Weights of a small self-supervised audio encoder (BEST-RQ): 30.9M parameters.
Rows from block 2 of a small self-supervised audio encoder (BEST-RQ), named by matrix and row number. Rows with one number belong to one neuron. Each number is 200 + 20 x the weight over its row's rms, rounded and kept within 0 to 999. All counts start at 0. After the name is the row's rms in percent of the matrix's.
After each neuron's rows are labels from the 100 clips, of 14976, where the neuron reaches its largest size: "strongest on" is what is common among them. Only what is clearly more common there than usual is listed. The data: short read English sentences (LibriTTS-R). In brackets: how many of the 100, against the usual share in percent.
# gate: MLP gate (model.blocks.2.mlp.gate.weight, 768x256), inputs 104-155
# fc1: MLP up (model.blocks.2.mlp.fc1.weight, 768x256), inputs 104-155
# fc2: MLP down (model.blocks.2.mlp.fc2.weight, 256x768, transposed), outputs 104-155

gate.191,074,208,211,183,177,184,200,209,191,156,198,176,161,222,189,209,237,209,190,228,217,177,182,201,179,206,209,189,233,210,244,188,215,191,190,169,197,165,201,186,207,190,208,211,162,184,176,180,210,216,209,223,204
fc1.191,073,195,196,196,177,224,192,210,208,196,190,191,201,167,202,187,179,176,223,183,201,166,199,218,227,174,200,184,187,178,180,224,195,181,210,210,213,197,201,201,180,225,213,164,220,157,168,199,209,235,174,180,230
fc2.191,082,175,211,212,195,212,201,187,182,231,200,235,163,221,253,223,231,201,197,192,196,211,208,200,181,244,184,167,200,211,215,178,194,191,207,192,188,174,193,213,216,196,145,158,173,173,169,172,205,253,178,204,192
strongest on: the word "he" (57 vs 11.3)

gate.37,091,215,173,199,230,200,232,158,193,201,189,182,230,169,206,170,174,238,165,202,199,184,216,194,186,200,180,183,216,181,203,186,201,205,181,201,217,208,180,194,218,168,212,251,233,182,217,195,209,214,197,254,174
fc1.37,092,196,184,218,195,164,191,183,199,185,220,198,202,178,202,209,206,239,184,195,198,162,225,208,185,174,206,180,211,207,186,149,206,179,177,161,214,207,172,193,242,192,189,203,204,181,159,187,200,216,200,208,186
fc2.37,093,195,211,218,197,176,201,207,211,143,203,183,226,205,186,206,183,243,199,179,219,199,191,226,189,213,232,216,189,187,198,198,183,204,172,159,220,201,199,184,212,207,193,224,185,207,239,224,182,226,186,191,194
strongest on: voice: male (80 vs 46.2)

gate.112,109,156,215,196,202,211,181,213,226,206,182,193,205,189,189,215,149,187,197,190,206,193,170,259,205,176,203,165,181,186,190,195,200,200,190,223,155,183,201,210,190,168,191,245,225,189,204,206,221,158,188,157,205
fc1.112,101,209,171,173,191,211,210,185,145,203,226,194,168,199,207,187,210,198,214,220,215,216,236,197,197,190,192,210,205,191,179,187,219,160,208,186,213,213,205,199,223,204,157,152,166,188,217,187,193,190,185,228,238
fc2.112,117,189,185,189,215,212,186,193,220,191,205,203,221,187,188,229,198,202,186,198,202,216,220,197,159,179,209,237,185,189,185,151,219,186,187,185,191,196,192,192,220,249,177,190,213,195,188,207,184,178,183,221,227
strongest on: voice: male (73 vs 46.2)

gate.145,086,166,181,184,186,188,204,192,195,189,192,231,182,168,193,188,246,216,207,198,193,192,164,192,143,175,218,152,201,198,201,202,181,187,209,186,200,183,177,199,192,230,186,195,194,179,179,193,186,211,176,178,221
fc1.145,084,186,190,196,201,207,214,164,170,194,204,175,181,150,200,193,200,218,204,223,194,193,188,160,224,184,220,219,225,210,215,226,232,162,198,227,238,180,197,176,241,212,188,197,214,193,207,215,219,190,177,194,164
fc2.145,087,198,156,192,198,215,218,211,208,183,218,205,213,160,224,191,205,221,177,195,212,192,181,189,217,198,218,195,182,204,205,223,199,231,200,215,216,211,214,196,189,221,195,220,195,205,210,179,196,201,206,194,229
strongest on: voice: female (91 vs 53.8)

gate.745,098,198,201,188,228,162,182,199,218,228,209,184,209,187,210,213,172,213,191,185,194,196,214,207,187,205,188,210,172,226,181,197,186,164,176,190,231,200,208,174,211,237,168,219,184,170,227,179,225,233,161,185,240
fc1.745,091,183,200,188,202,219,216,211,187,205,213,207,198,196,197,200,203,198,192,217,214,211,186,195,187,189,196,192,191,210,197,200,214,216,172,183,188,155,195,223,174,166,185,185,217,211,169,221,188,197,224,214,191
fc2.745,099,226,201,168,196,208,209,213,224,230,213,189,181,201,180,198,207,235,199,162,197,177,233,194,206,230,192,194,218,193,203,205,152,191,211,171,231,223,192,234,209,203,192,169,208,205,215,204,157,245,197,203,209
strongest on: the word "you" (34 vs 14.9)

gate.615,103,170,162,229,179,188,233,201,167,217,174,186,180,161,209,173,202,169,219,220,191,185,235,227,170,200,190,192,237,179,167,200,191,220,181,183,184,222,213,170,202,175,216,160,172,212,210,200,201,192,216,179,188
fc1.615,099,158,174,220,171,151,196,205,184,208,201,219,226,194,216,174,201,244,201,206,197,247,235,229,186,198,218,195,229,183,193,200,196,197,210,219,152,197,212,190,184,205,225,199,225,217,231,224,180,186,203,215,159
fc2.615,102,198,210,160,192,199,157,183,184,168,161,214,176,220,196,196,219,233,198,198,231,207,234,171,231,193,201,221,204,201,214,223,190,206,190,207,202,194,212,187,192,200,221,262,244,197,198,153,184,189,158,214,218
strongest on: voice: male (86 vs 46.2)

gate.149,112,206,203,206,218,204,214,181,214,219,176,203,192,188,201,188,200,180,206,181,203,216,217,187,217,203,204,217,215,191,209,218,199,189,228,213,228,269,208,183,197,209,222,199,221,160,186,245,196,198,178,212,192
fc1.149,121,165,216,161,177,202,197,209,173,192,182,181,192,164,248,208,198,211,213,203,220,188,199,215,219,191,192,215,217,182,207,189,229,191,238,199,223,171,196,215,200,219,201,208,179,206,201,234,167,223,206,184,202
fc2.149,116,218,179,193,185,200,176,201,228,198,204,224,192,209,177,198,184,194,225,192,206,217,193,215,186,220,197,182,204,202,203,182,193,203,178,210,194,203,201,177,218,209,212,221,176,189,204,212,207,151,162,202,191
strongest on: voice: male (73 vs 46.2)

gate.231,088,212,192,207,172,182,203,197,220,171,219,176,213,175,221,210,193,207,191,233,224,199,233,189,175,244,187,180,233,207,195,203,211,185,156,245,209,181,237,202,223,181,176,192,197,187,182,209,220,226,189,204,181
fc1.231,087,199,210,197,221,203,211,170,192,182,211,208,191,178,222,208,201,171,207,213,212,196,223,188,215,195,164,199,262,210,193,179,182,208,189,200,220,220,177,180,200,209,206,193,195,183,195,215,213,222,183,206,203
fc2.231,090,209,164,225,180,209,183,202,224,182,175,217,209,187,235,222,224,208,181,192,196,218,206,205,206,146,191,174,211,176,210,185,203,175,220,191,207,166,220,194,173,183,193,192,194,220,215,174,203,266,174,236,201
strongest on: the word "he" (31 vs 11.3)

gate.63,108,221,175,238,216,206,221,217,209,198,228,217,196,201,198,194,171,159,203,203,226,208,195,213,189,197,193,233,221,226,206,222,157,202,215,119,185,202,195,165,201,203,225,178,230,217,188,214,210,205,182,184,207
fc1.63,106,216,200,206,210,204,219,240,182,177,212,192,252,187,236,183,193,230,213,170,200,191,212,247,190,195,184,222,211,196,205,212,183,226,225,182,201,145,181,177,197,202,226,213,217,174,198,187,194,209,202,202,213
fc2.63,118,207,236,218,173,234,210,230,250,169,184,168,204,205,199,213,237,204,201,187,218,192,198,192,191,187,184,195,192,194,157,194,155,154,211,162,179,219,185,185,196,185,215,206,194,209,209,184,215,229,174,172,177
strongest on: voice: male (78 vs 46.2)

gate.222,088,182,214,174,185,186,204,188,202,221,200,214,228,211,219,208,207,185,188,181,174,196,213,194,198,192,223,201,226,224,216,201,221,183,220,193,188,213,168,166,245,253,182,207,186,234,210,230,160,164,195,153,192
fc1.222,085,230,183,202,183,200,191,223,213,214,200,184,203,182,221,234,175,207,209,224,224,184,196,190,186,159,172,201,185,203,218,239,183,166,198,208,204,195,197,181,197,213,198,190,226,199,209,193,176,200,190,197,217
fc2.222,096,204,191,178,202,212,192,182,201,208,220,216,187,233,178,183,212,184,215,208,221,189,192,209,224,187,201,186,165,216,171,216,214,178,197,222,203,174,200,186,169,185,173,227,232,197,183,245,244,222,160,238,225
strongest on: the word "you" (37 vs 14.9)

gate.336,099,180,190,186,201,194,185,240,217,237,190,209,206,196,195,212,202,227,173,201,176,201,177,164,240,220,227,203,249,198,162,211,222,240,232,178,208,218,209,207,212,221,196,170,220,193,207,176,193,178,195,211,212
fc1.336,100,205,182,204,214,230,205,187,187,195,176,159,224,189,203,216,235,199,199,199,233,203,197,193,208,176,213,203,226,191,211,177,200,151,174,184,184,192,196,203,228,183,197,252,255,176,192,232,179,249,189,190,188
fc2.336,110,191,199,221,197,213,213,178,191,204,194,200,187,195,173,233,221,185,222,232,232,214,173,211,187,199,196,199,221,175,173,228,195,142,191,176,228,184,209,224,189,207,196,188,211,215,233,255,197,237,227,192,180
strongest on: voice: female (86 vs 53.8)

gate.150,092,206,140,183,194,193,214,198,196,205,204,179,186,198,164,194,206,205,180,229,205,181,204,223,199,207,201,191,210,178,198,197,186,223,218,176,206,213,181,179,189,224,189,220,173,177,175,204,190,241,194,190,198
fc1.150,093,209,216,224,185,211,224,211,206,187,170,196,216,179,215,221,190,154,197,181,188,176,213,207,221,216,216,242,193,217,224,189,271,190,195,209,201,210,199,210,209,193,199,196,212,225,192,238,191,178,193,255,196
fc2.150,093,201,193,216,205,196,194,234,187,216,218,160,188,191,221,228,189,170,166,218,199,192,193,194,202,189,185,205,202,196,235,222,208,191,197,197,157,226,223,220,203,180,191,158,205,184,167,195,197,192,192,203,223
strongest on: the word "said" (26 vs 6.4)

gate.279,089,224,193,186,151,202,206,289,190,214,176,214,207,181,229,196,196,238,226,244,225,188,199,192,237,173,197,185,189,176,198,195,193,156,222,169,216,211,197,190,198,204,176,199,190,187,234,201,180,178,205,211,240
fc1.279,092,194,190,175,208,182,201,250,186,209,193,189,203,225,196,216,201,237,202,236,214,209,195,185,224,204,204,178,168,188,223,183,178,179,230,189,170,215,188,202,205,174,150,196,178,181,216,189,221,191,239,187,219
fc2.279,093,208,181,164,202,223,217,226,216,190,231,158,166,219,187,207,200,201,182,187,197,181,194,203,196,169,216,182,172,220,201,191,221,226,195,210,197,212,209,164,207,199,214,230,204,228,190,205,216,214,206,184,181
strongest on: voice: female (98 vs 53.8)

gate.29,111,185,198,190,225,167,174,193,267,197,165,199,192,217,196,190,180,216,200,208,212,188,253,191,215,218,215,203,190,242,186,162,228,207,202,158,210,212,209,190,177,193,204,183,185,179,191,198,195,203,227,196,208
fc1.29,111,202,215,199,210,183,236,192,150,188,191,200,187,194,215,222,218,167,186,183,188,177,214,186,212,201,196,175,203,171,208,183,186,203,191,230,176,188,177,241,186,203,212,253,202,206,219,237,224,173,195,195,205
fc2.29,106,192,198,190,166,220,175,192,215,209,201,188,199,184,174,219,217,173,167,215,200,223,200,223,163,180,187,178,211,205,216,192,219,178,215,203,177,226,197,165,196,180,212,168,170,210,195,190,192,192,180,177,216
strongest on: voice: male (85 vs 46.2)

gate.608,119,197,212,198,181,143,213,201,176,195,209,225,216,191,188,189,162,170,166,203,213,189,181,211,196,263,215,203,176,224,210,216,184,218,234,195,204,235,190,209,193,187,178,170,147,194,187,199,179,203,182,230,183
fc1.608,122,188,186,199,205,190,233,190,201,209,234,224,188,171,177,183,165,213,198,205,207,159,188,217,217,231,172,169,189,231,191,186,175,195,196,184,207,213,200,217,161,186,202,180,192,201,190,205,185,220,190,251,198
fc2.608,114,182,185,200,205,200,204,181,168,200,217,248,234,195,186,202,197,212,225,183,204,198,177,205,183,191,193,186,205,199,168,216,174,171,199,209,204,189,209,201,188,185,188,215,224,204,205,182,179,182,230,210,183
strongest on: the word "i" (46 vs 18.4)

gate.85,078,187,193,196,189,207,197,181,242,145,190,221,201,188,222,166,234,163,202,241,212,217,194,206,173,203,200,179,226,201,199,165,194,228,159,220,191,208,158,184,210,212,169,191,204,202,172,244,190,180,194,205,173
fc1.85,075,207,221,178,163,172,171,194,210,196,185,224,200,200,187,185,198,208,207,195,195,195,202,215,201,199,192,199,193,215,203,191,210,193,202,231,195,237,195,209,240,198,183,218,203,188,176,214,201,184,198,159,148
fc2.85,077,198,241,227,185,205,191,238,203,210,186,188,160,185,187,214,216,222,195,215,179,199,184,215,207,189,217,225,199,167,238,183,213,216,189,224,215,198,193,156,211,185,228,186,210,206,236,166,202,234,232,183,207
strongest on: voice: female (88 vs 53.8)

gate.89,104,199,138,188,202,202,239,196,180,180,226,222,230,225,256,178,165,222,181,199,217,197,232,185,196,216,197,207,207,174,166,195,180,188,230,186,187,230,227,144,198,201,199,207,182,232,185,198,208,189,209,187,205
fc1.89,102,177,226,185,205,219,198,188,175,189,190,166,197,163,189,228,235,214,216,204,207,221,181,239,215,173,204,170,123,204,207,218,194,248,210,200,214,204,196,242,180,197,194,209,197,182,201,196,205,214,199,189,191
fc2.89,109,237,174,203,212,198,206,202,231,202,207,219,248,205,224,168,201,191,174,216,203,211,181,179,201,198,211,187,182,208,233,190,199,190,230,201,187,200,208,212,207,185,204,206,163,204,229,183,161,211,206,168,193
strongest on: the word "he" (42 vs 11.3)

gate.716,107,180,218,204,199,203,222,201,179,183,196,209,195,210,204,188,176,208,193,207,259,212,236,153,220,200,203,206,195,184,173,191,198,203,213,210,210,210,167,212,251,217,207,181,216,201,184,194,207,182,186,209,192
fc1.716,109,193,195,205,206,187,212,210,165,201,178,202,194,189,173,192,166,175,175,225,245,218,230,204,227,217,181,227,171,180,173,206,215,167,182,218,181,230,168,215,253,219,222,182,207,220,168,210,202,201,215,227,173
fc2.716,115,175,205,198,171,192,212,194,206,188,222,213,207,212,230,170,202,230,195,202,196,185,148,205,175,213,205,206,231,214,195,208,201,193,232,225,209,201,206,221,172,207,170,200,186,187,175,217,216,227,177,199,196
strongest on: the word "he" (31 vs 11.3)