python train.py --hop_length=160 --arch="transformer" --head_dim=32 --bias="all" --layer_scale_init=0.01 --inner_norm=false --expert_mlp_ratio=0.5 --shared_expert=true --beta2=0.99 --learning_rate=0.0018 --max_grad_norm=5.0 --epochs=32.4 --warmup_steps=660
Rows from expert 8 of block 5, named by matrix and row number. Rows with one number belong to one neuron. Each number is 128 + 24 x the weight over its row's rms, rounded and kept within 0 to 255. All counts start at 0. After the name is the row's rms in percent of the matrix's.
# gate: expert gate (model.blocks.5.mlp.gate, 32x128x256), inputs 86-171
# up: expert up (model.blocks.5.mlp.up, 32x128x256), inputs 86-171
# down: expert down (model.blocks.5.mlp.down, 32x256x128, transposed), outputs 86-171
gate.11 132 [104 180 110 126  91 169 109 143 146 124 140 137 103 131 103 177 130 116 117 137 124  92 133 136 169 173 128 110 141 139 127 110 104 133 109 127 104 105 133 158 145 146 117 166  95 142 111  59 129 119 126 136 115 109 151 114 124 140 140 127 142 114 147 176 128  95 118 179 136 118 132 110 122 139 167 143 119 169 129 110 150 138 139 112 104 183]
up.11 127 [106 127 147 108  97 154 158  91 125 116 142 103  95 136 124 132 126 108 156 151 131  99 162 159 164 144 101 122 155 159 108 112 101  98 148 148  98  83  86 156 132 150 108 151 106 152 124  94  98 117 133 173 107 125 135 122 128 114 162 117 133 110 150 163 152 110 100 138 133 115  92 122 117 117 172 161  94 161 137  99 141 145 137 121 147 160]
down.11 113 [134 115 143 114 144 137 122 158  81 145 119 127 119  77  92 128 108 162 186  42 177 136 116 170  78 118  76 103 138 152 136  88  86 144 122 122 138 183 102 164  74  81 161 127 129 136 121 119 154 162 124 130 174 103 141 119 137 129 121 128 115 108 147  97 129 159 110 133  90 117 121  71 107 138  93 130 135 109 145  99  77 126  87 143 116  87]
gate.12 070 [171  97  92 114 144 125 125 159 132 105 129 127 154  99 123 154 132 121 125 173  75 113 158 134  94 139 121 151 140 129 129 114 180 139 136 104 121 141 109 129 154 182 115 173 135 111 126 128 104 112 174 117 128 136  97 136 131 106 142 136 124  98  78  92 119 160 115 134 119 139 132 105 133 112 155  75 171 164 119 113 128  77 138 142 143  47]
up.12 072 [122  97 157  86 122 127 129  96 158 124 152 191 125 157 136 121 160 112 142  97 134 131 130 128 152 144 148 109 150 174 101 159 155  75 143 154 146 127 139 138 139  98  72 153 129 179 147 146 152 119 148 157 135 150 110 168 125  92 123 143 115 127 143 126 129  88 117 101 127 126 138 156 140 136 137 170 124 106 107 150 163 137 190 141 106 114]
down.12 064 [137 127 100 121 148 194 136 140 130 101 172 141 122 105 141 146 125 113 127 161  75 164 121  78 128 126 125 122 127 140  84 117 163 161  84  89 143 135  83 118 137  82 131  98 160 162 121 118 150 102 116 146  73 135 134 133 162 135  95 116 119 109 103 140 149 129 108 148 114 110 152  97 121 141 152 118 122 109 134 159 140 161 142 125 144 117]
gate.13 087 [129 147 154 138  87 120 147 100  96 151 111 140 143 150 125 147 111 108  98 103 149 123 119 125 120 133 115 135 143  87 154  95 110 142 101 117 126 155 131 123 153 107 135 163 136 126 135 137 127 141 145  96 121 107 105 103 108 117 129 148 149  94 104 160 105 110  87 124 133 106 113 110 110 153  95 165 127 129 141 106 131 158 138  98 131 126]
up.13 085 [128  95 145 174 106 139 128 134 136 124  51  97 162 117 118 115 124 143 128 142 106 162 125 125  70 106 108 126 127 163 119 157 138  92 125 136 130 109 134 154  95 105 124 133 110 114 148 168 107 167 133 104 121 134 162 122 118  96 122 105 101 100 123 107 112 178 106 124 116 165  85 162 145  95 155 157  92 130 129 122 108 128 106 166 116  76]
down.13 083 [153 158 132 128 157 104 102 133 115 146  64 139  97 113  95 106 136 170 139 134 136 125  85 166 161  99  89 110 127 107 167  87 142 133 137 157 142 119 126  92 110 114 129  76 144 119 143 153 167 144 109 141 111 109 115 131 184 118 162 120 110 122 112 101 137  94 112  98 100 109 121 119  66 132 118 134 123 120 126 131 133 118 148 136 131 181]
gate.14 072 [134 150 122 171 107 100 100 100 143 135 155 101 125 154 128 181  73 139 134 105 128 140  57 103 125 153 116 126 135 108 165 111  85  83 126 118 116 105 139 132 140 137 137 140  95 132 152 123 154  94 109  97 108 120 145 131  85 125 126 100 121 123 107  88 113 130 153 122 166 148 140 136 135 112 113 104 131 129 152 141 126 106 114 139  74  90]
up.14 067 [136 173 151 106 139 128 138 177 145  82 120 113 118 111  88 115 134 189 105 134 118 147 165 105 115 156 117 100 133 137 134  97 163 166  84  92 122 123 136 167 151  95 163 121 119 155 163 128  84 153 164 116 127 135 138 128 160 123 123 118 106 104 128 106 130 117 121 132 133 126 118 157 139 156 111 109 146 137 141 138 144  97 116 162 138 143]
down.14 073 [126  93 163 109  87 137 147 147 119 112 166 194 155 151  97 142 120 133  98 136 150 173 102 116 137  89  90 141 149 140  77 132 144 156 121 118 153 169 144 150 132 137 148 115 135 123 133 121 130 100 161 108 116 141 139 131 114 184 110 142 131 124 139 150 150 118 143 128 155 125 130 117 150 115 120 108 110 133 143 117  77 147 133 171 171 147]
gate.15 085 [163 141 120 114  99 144 132 157  80 140 113 117 139 100 123 148 140 136 146 118 133 140  75  93 122 152 162 124 112 123 171 147 132 102 179 143 118 104 107 129 105 141 105 151 192 120 143 184 149  92  78 160 154 142 151  92  78 168 142 112 128 119 143 146 135 133 131 172 140 136 156 143 152 126 121 133 142 142 119 122 122 118 146 116 145 163]
up.15 080 [106 152 126 156 114 129 164 173  77 139  83 132 145 129 112 157 152 152  99 139  98  90 129 106 120 142 133 120  91 131 112 121 110 113 134 128 118 109 143 157 132  96 134 121 131 136 127 160 145 138  97  83 129 139 133  99 123 113 152 134 116  89  81 128  98 112 128 118 158 112 135 124 147 112 143 130 141 146 129 160 145 156 127 123 115 151]
down.15 092 [109 144 130 129 119 108 130 148  88 107  94 164 129 108 133 139 128 152 149 149 122 194 163 144 143 147 117  95 153 111 118 143  71 132 129  68 143 153 152 121  88 180 123 131 122 136 130 130 135 180 103 176 143 116 100 130 147 142 164 133 135 111 132 136 117 137 132 152 130 152 148 114 119 134  90 188  99 160 138 168 151 168 142 124  96 100]
gate.16 096 [104 117 118 131  77 146 134 107  92 162 158 137 158 110  79 121 111 112 130 191 132 157 163 157 119 171  91 137 122  77 126 141 147 133 104 116 124 130 156 131 129 102 123 148 154 110 114 114 109 150 146 125  61 108 129 146 151  85  83 141 116 146 133 130 162 169 115 140 113  96 160  72 127 143 134 139 142 115 151 138 129 162 129 118  93 115]
up.16 100 [106 128 144 133 158 137 135  95 102 146 141  95 164  69 145 127  96 122  99  91 117 120 132  82 112 129 119 158 149 124 148 138 131 116 138 139 127 161 145 147 112 121 112  72 131 115 147 136  92 114 140 116 135  76 115 137 143 129 128  88 118 164 135  99 111 153 145 150 158  99 125  66 108  97 105 150  97  91 148 176 106 142 160 115  76 142]
down.16 102 [181 137 146 138 146 105 148 115 149  96 139 109 124 129 120 152 123 137 136  93 125 116 131 101 118  99 112 144 106 144 117 127 112 109 108 133 137 101 109 118 104  96 140 141 101  79 153 108 153 121 101 144 145 113 161 133 150 130 132 143 122 121  81 165 100 159 147 120 113 101 170 130 138 101 137 134 188  64 126  76 134 187  87 116 134 159]
gate.17 090 [165 109 157  83 141 112 129 110 111 131 120 154 161 103 111 112 129  80 114 110 120 123 157 140 131  84 145 127 152 143 136 146 113 123 132 133 174 134 166  95  75 159 148 139 150 118 132 108 137  97 166 149 127 142 132 104 121 136 162 158 145 101 182  94 120 134 119  69 129 113 140 132 168 109 129 129 104 178 115 127 153  85 163 129 113  75]
up.17 090 [119 140 132 146 179 142 148 103  92 152 121 167  83 133 118 134 144  95  97 142 147 112 140 147 136 151 116 105 151  84 121 131 107 153 142 123 137 131 105 133 158  97 118 109 109  97 130 110 163 120 131 152 146 132 120 120  78 178  82 149 115 138  98 148  90 110 145 129 149  90 138 120 141 130 150 140 156 156 116 165 144 108 122  88 146 162]
down.17 094 [153 107 117 124 160 139 154 142 108 125 124 116 126 118 126 125  92 136 140 142 132 160 122 133 120 141 127 121 143 146 103  98 117  84 121 119 162 112 114  68 134 114 109 114  78 154 145 151 152 122 122 151 132 108  97 117 167 161 125 101 128 111 123 116 121 146 117 117 141 147 172 100 116  93 142 158 117 128 103  69 168 132 184  87  87 103]
gate.18 081 [ 95 130  83 138 141 102 152 118 138 102 115 131 104 124 142 177 125 137 113 128  95 108 132 138 141  47  72 164 105 158 151 138 147 131 139 129 150 156 137 138 160 130 126 127 156 143 112 129  94 127  79  98 118 122 159 103 163 179 135 142 126 104 134 100 129 139 121 152 125 123 140 108 116 128 118 109 137 153 137 138 139 195  97 164 147 118]
up.18 077 [128 134  87 137 143 102 130 133 104 132 130 142  94 125 149 109 127 132 107 106 128 136 114 136 134 150 159 125 139 101 103 117 152 156 123 106 123 134 113  80 116 151 154  79 125 111  99 136 136 158 143 155 141 125 174 101 155 114 117  94 153 134 104 155 141 110 138 151 122 122 154 156 153 108 124 102  96 103 129  95 160  99 135  99 110 141]
down.18 087 [111 128  85  97 152 121 100 127 103 118 123 102 115 108  89 139 147  94 118 156 102 122  94 123 136 148 123 134 159  99 172 100 158 134  94 149 153 136 140 118  86 143 113  74 139 169  90  82  97 165 140 160 104 119 116 149 136  70 165 173 134 145 166 126 138 126 116 142 183 146 138 151 155 100 142  87  88 169 124 146 130 120 111 118 139 149]
gate.19 086 [111  94 110 160 135 142  79 117 119 145 170 175 158  96 115 135 147 125 106 118 146 143 114 100 149 200 143 114 125 149 153 103  97 151 138 125 131 134 100 113  97 160 101 111  89  93 134 134 159 144 119 134 134 125 101 120 122 129 154 160 111 140 119 109 127 142 105  61 124 103 131 120 189 128 134 121 136 123 144 113 127 128 145 131 142 103]
up.19 094 [118  98 102 161 127 141  60 141  97 120 180 106 105 141 129 166 118 129 140 115 135 103 157  97 151 210 146 125 146 180 143 119 100 134  83 120 125 145 157 165 138 126 127 114 103 129 158 157 133 143 108 119 138  89 103 107 123  99 144 120 113 160 136 148 148 153 106 101 115 118 141 110 147 117 175 134  94  99 150 163 105  89 124 100 135  97]
down.19 089 [142 126  95 110 161  99 100  91 161 127 147 134 100 113 110 149 146 138 161 158 147 128 108 113 146 114 135 159 118 126 117  85  72 129 179 110 136 139 146 103 129 135 115 108 132  94 176 141 106 135 123 123 120 107 119 106 119 151 128 134 119 139 114  96 108 180 136 118 107 151 106 113 182 132 131 125 125 111 115 162 151 169  83 123 137  94]
gate.20 087 [108 112 100 115 110 142 128 115 128 160  88 177 108 159 157 136 133 111 131 122 182 153  93 116 104 137 135 127  95 117 135 134 116 139 120 101 134 145 110 132 127 111 145 126 124 151 108  98 159 162  98 129 101 100  78 116 100 151 111 134 123 120 159 114  94 157 140 139 118 145 140 122 137 123 146 125  95 137 126 106 135 117 137 180 131  94]
up.20 088 [116 105 143 114 168  88 126 113 105  94 154 127 139 135 132 162  98 157 114 115 100 130 107 158  91  95 179 116 150  95 156 153  68 121 143 121 151 137 136 142 122  96 156 127 125 131 144 159 148 108 147 111 134 131 133 157 149 106 151 163  99 155 111 115 108 150 145 153 116 141 147 133 157 115 182 147  99 110 113 109 106 157 147 121 133 105]
down.20 092 [113  62 173 119 147 128  85 163 142 110 114 120 133 118 164 157 148 133 117 164 130 118 122 135 126 147 134 169  96 119 125 140 129 133 118 116 132 149 115 134 131 138 136 115 108 116 101 134 129 110 124 129 144 111 130 131 154 131  81 100 147 117 158 124  87 162 154 170 128 128  90 128 158 104 158 117 115 147 129 168  83 106 155  97 140 111]
gate.21 088 [136 136  86 165 146 111 116 128 109 147  97 109 106 128 135 116 121 149  85 122 134 139 104 123 157  86 124 135  99 156 108  91  95 134 131 123 139 152 142 128 157 120 143 148 146 133 170 124 142 120 121 142 126 138 122 112 151 146 177 125 114 108 111 180 112 130 111 103 141 105 103  89 127 150 100 158 133 145 132  99 113 153 135 144  62 173]
up.21 093 [126 133 130 136 126 118 113 122 142 111 145 109 142 102 140 122  92 170  88 149 129 122 116 144 146 106 151 114 110 107 125 108 151  96 124 127 107  94 144 141 133 121 121 178 151 133 155 109 147 111 118 136  94 147 112 143 150 125 180 175  62  79  96 183 101 117 151 134  98 124 110 101 148 138 132 131 106 131 109 102 109 166 112 136  96 140]
down.21 098 [134 142 138 141 102 116  86 130  99 140 111 103 193 136 142 119  98 118 144 136 143  91 126 135 132 145 196 142 120 176 105 138 130 118 107 101 129 158 152  88  75 134 126 148 156  92 140 140 149 130  86 108 149 136 127 111 140 153 109  99 111  94 127 151 101 128 132 105 106 152 165 160 124 124 112 120 129 133 106 111 129 140 122 104 132 167]
gate.22 070 [134 138 117 168 128 108  83 127 106 101  78 116 118 135 123 159 118 143 146 174 114 131 127  96 125 116 138 139 128 126 127 127 143 108 127 125 120 124 155 150 131 150 123 159 111  75 158 149 106 103 135 103 120 105 123 148 135 106  98 173 110 111 109 153 136 125 134 149  97 140 139 112 146 142 153  99 118 149 141 110 136  90 114 111 144 128]
up.22 071 [144 108 158 165 145 141 119 160 141 138 138 158 147  97 122 126 145 116 120 103 136 168 126 103 129 103  95  96 124 158 124 104 115  91 139 116  93 132 125 129 113 164  98 134 167 118 100 123 116 147 143 139 105  91 157  98 126 157 128 113 109 179 103  86 132 100 117  84  62 122  80 126 128 130 173 133 113 116 108 144  95 136 111 126 133 157]
down.22 080 [124 120 133 128 125 107 120 102 151 113 135 105 141 144 119 122 118 138 113 122 136 108 112 113  98 144  94 165 114 123 118 166 112 144 141 141 138 141 112 139 122 169  98  68 159 120 139 131 103 140 173 115 114  93 156 115  91 119 126 115 180 123 139 146 118 146 133 104 120 139  99 123  95 122 102 131 158 164 101 158  96 109 103 142 128 131]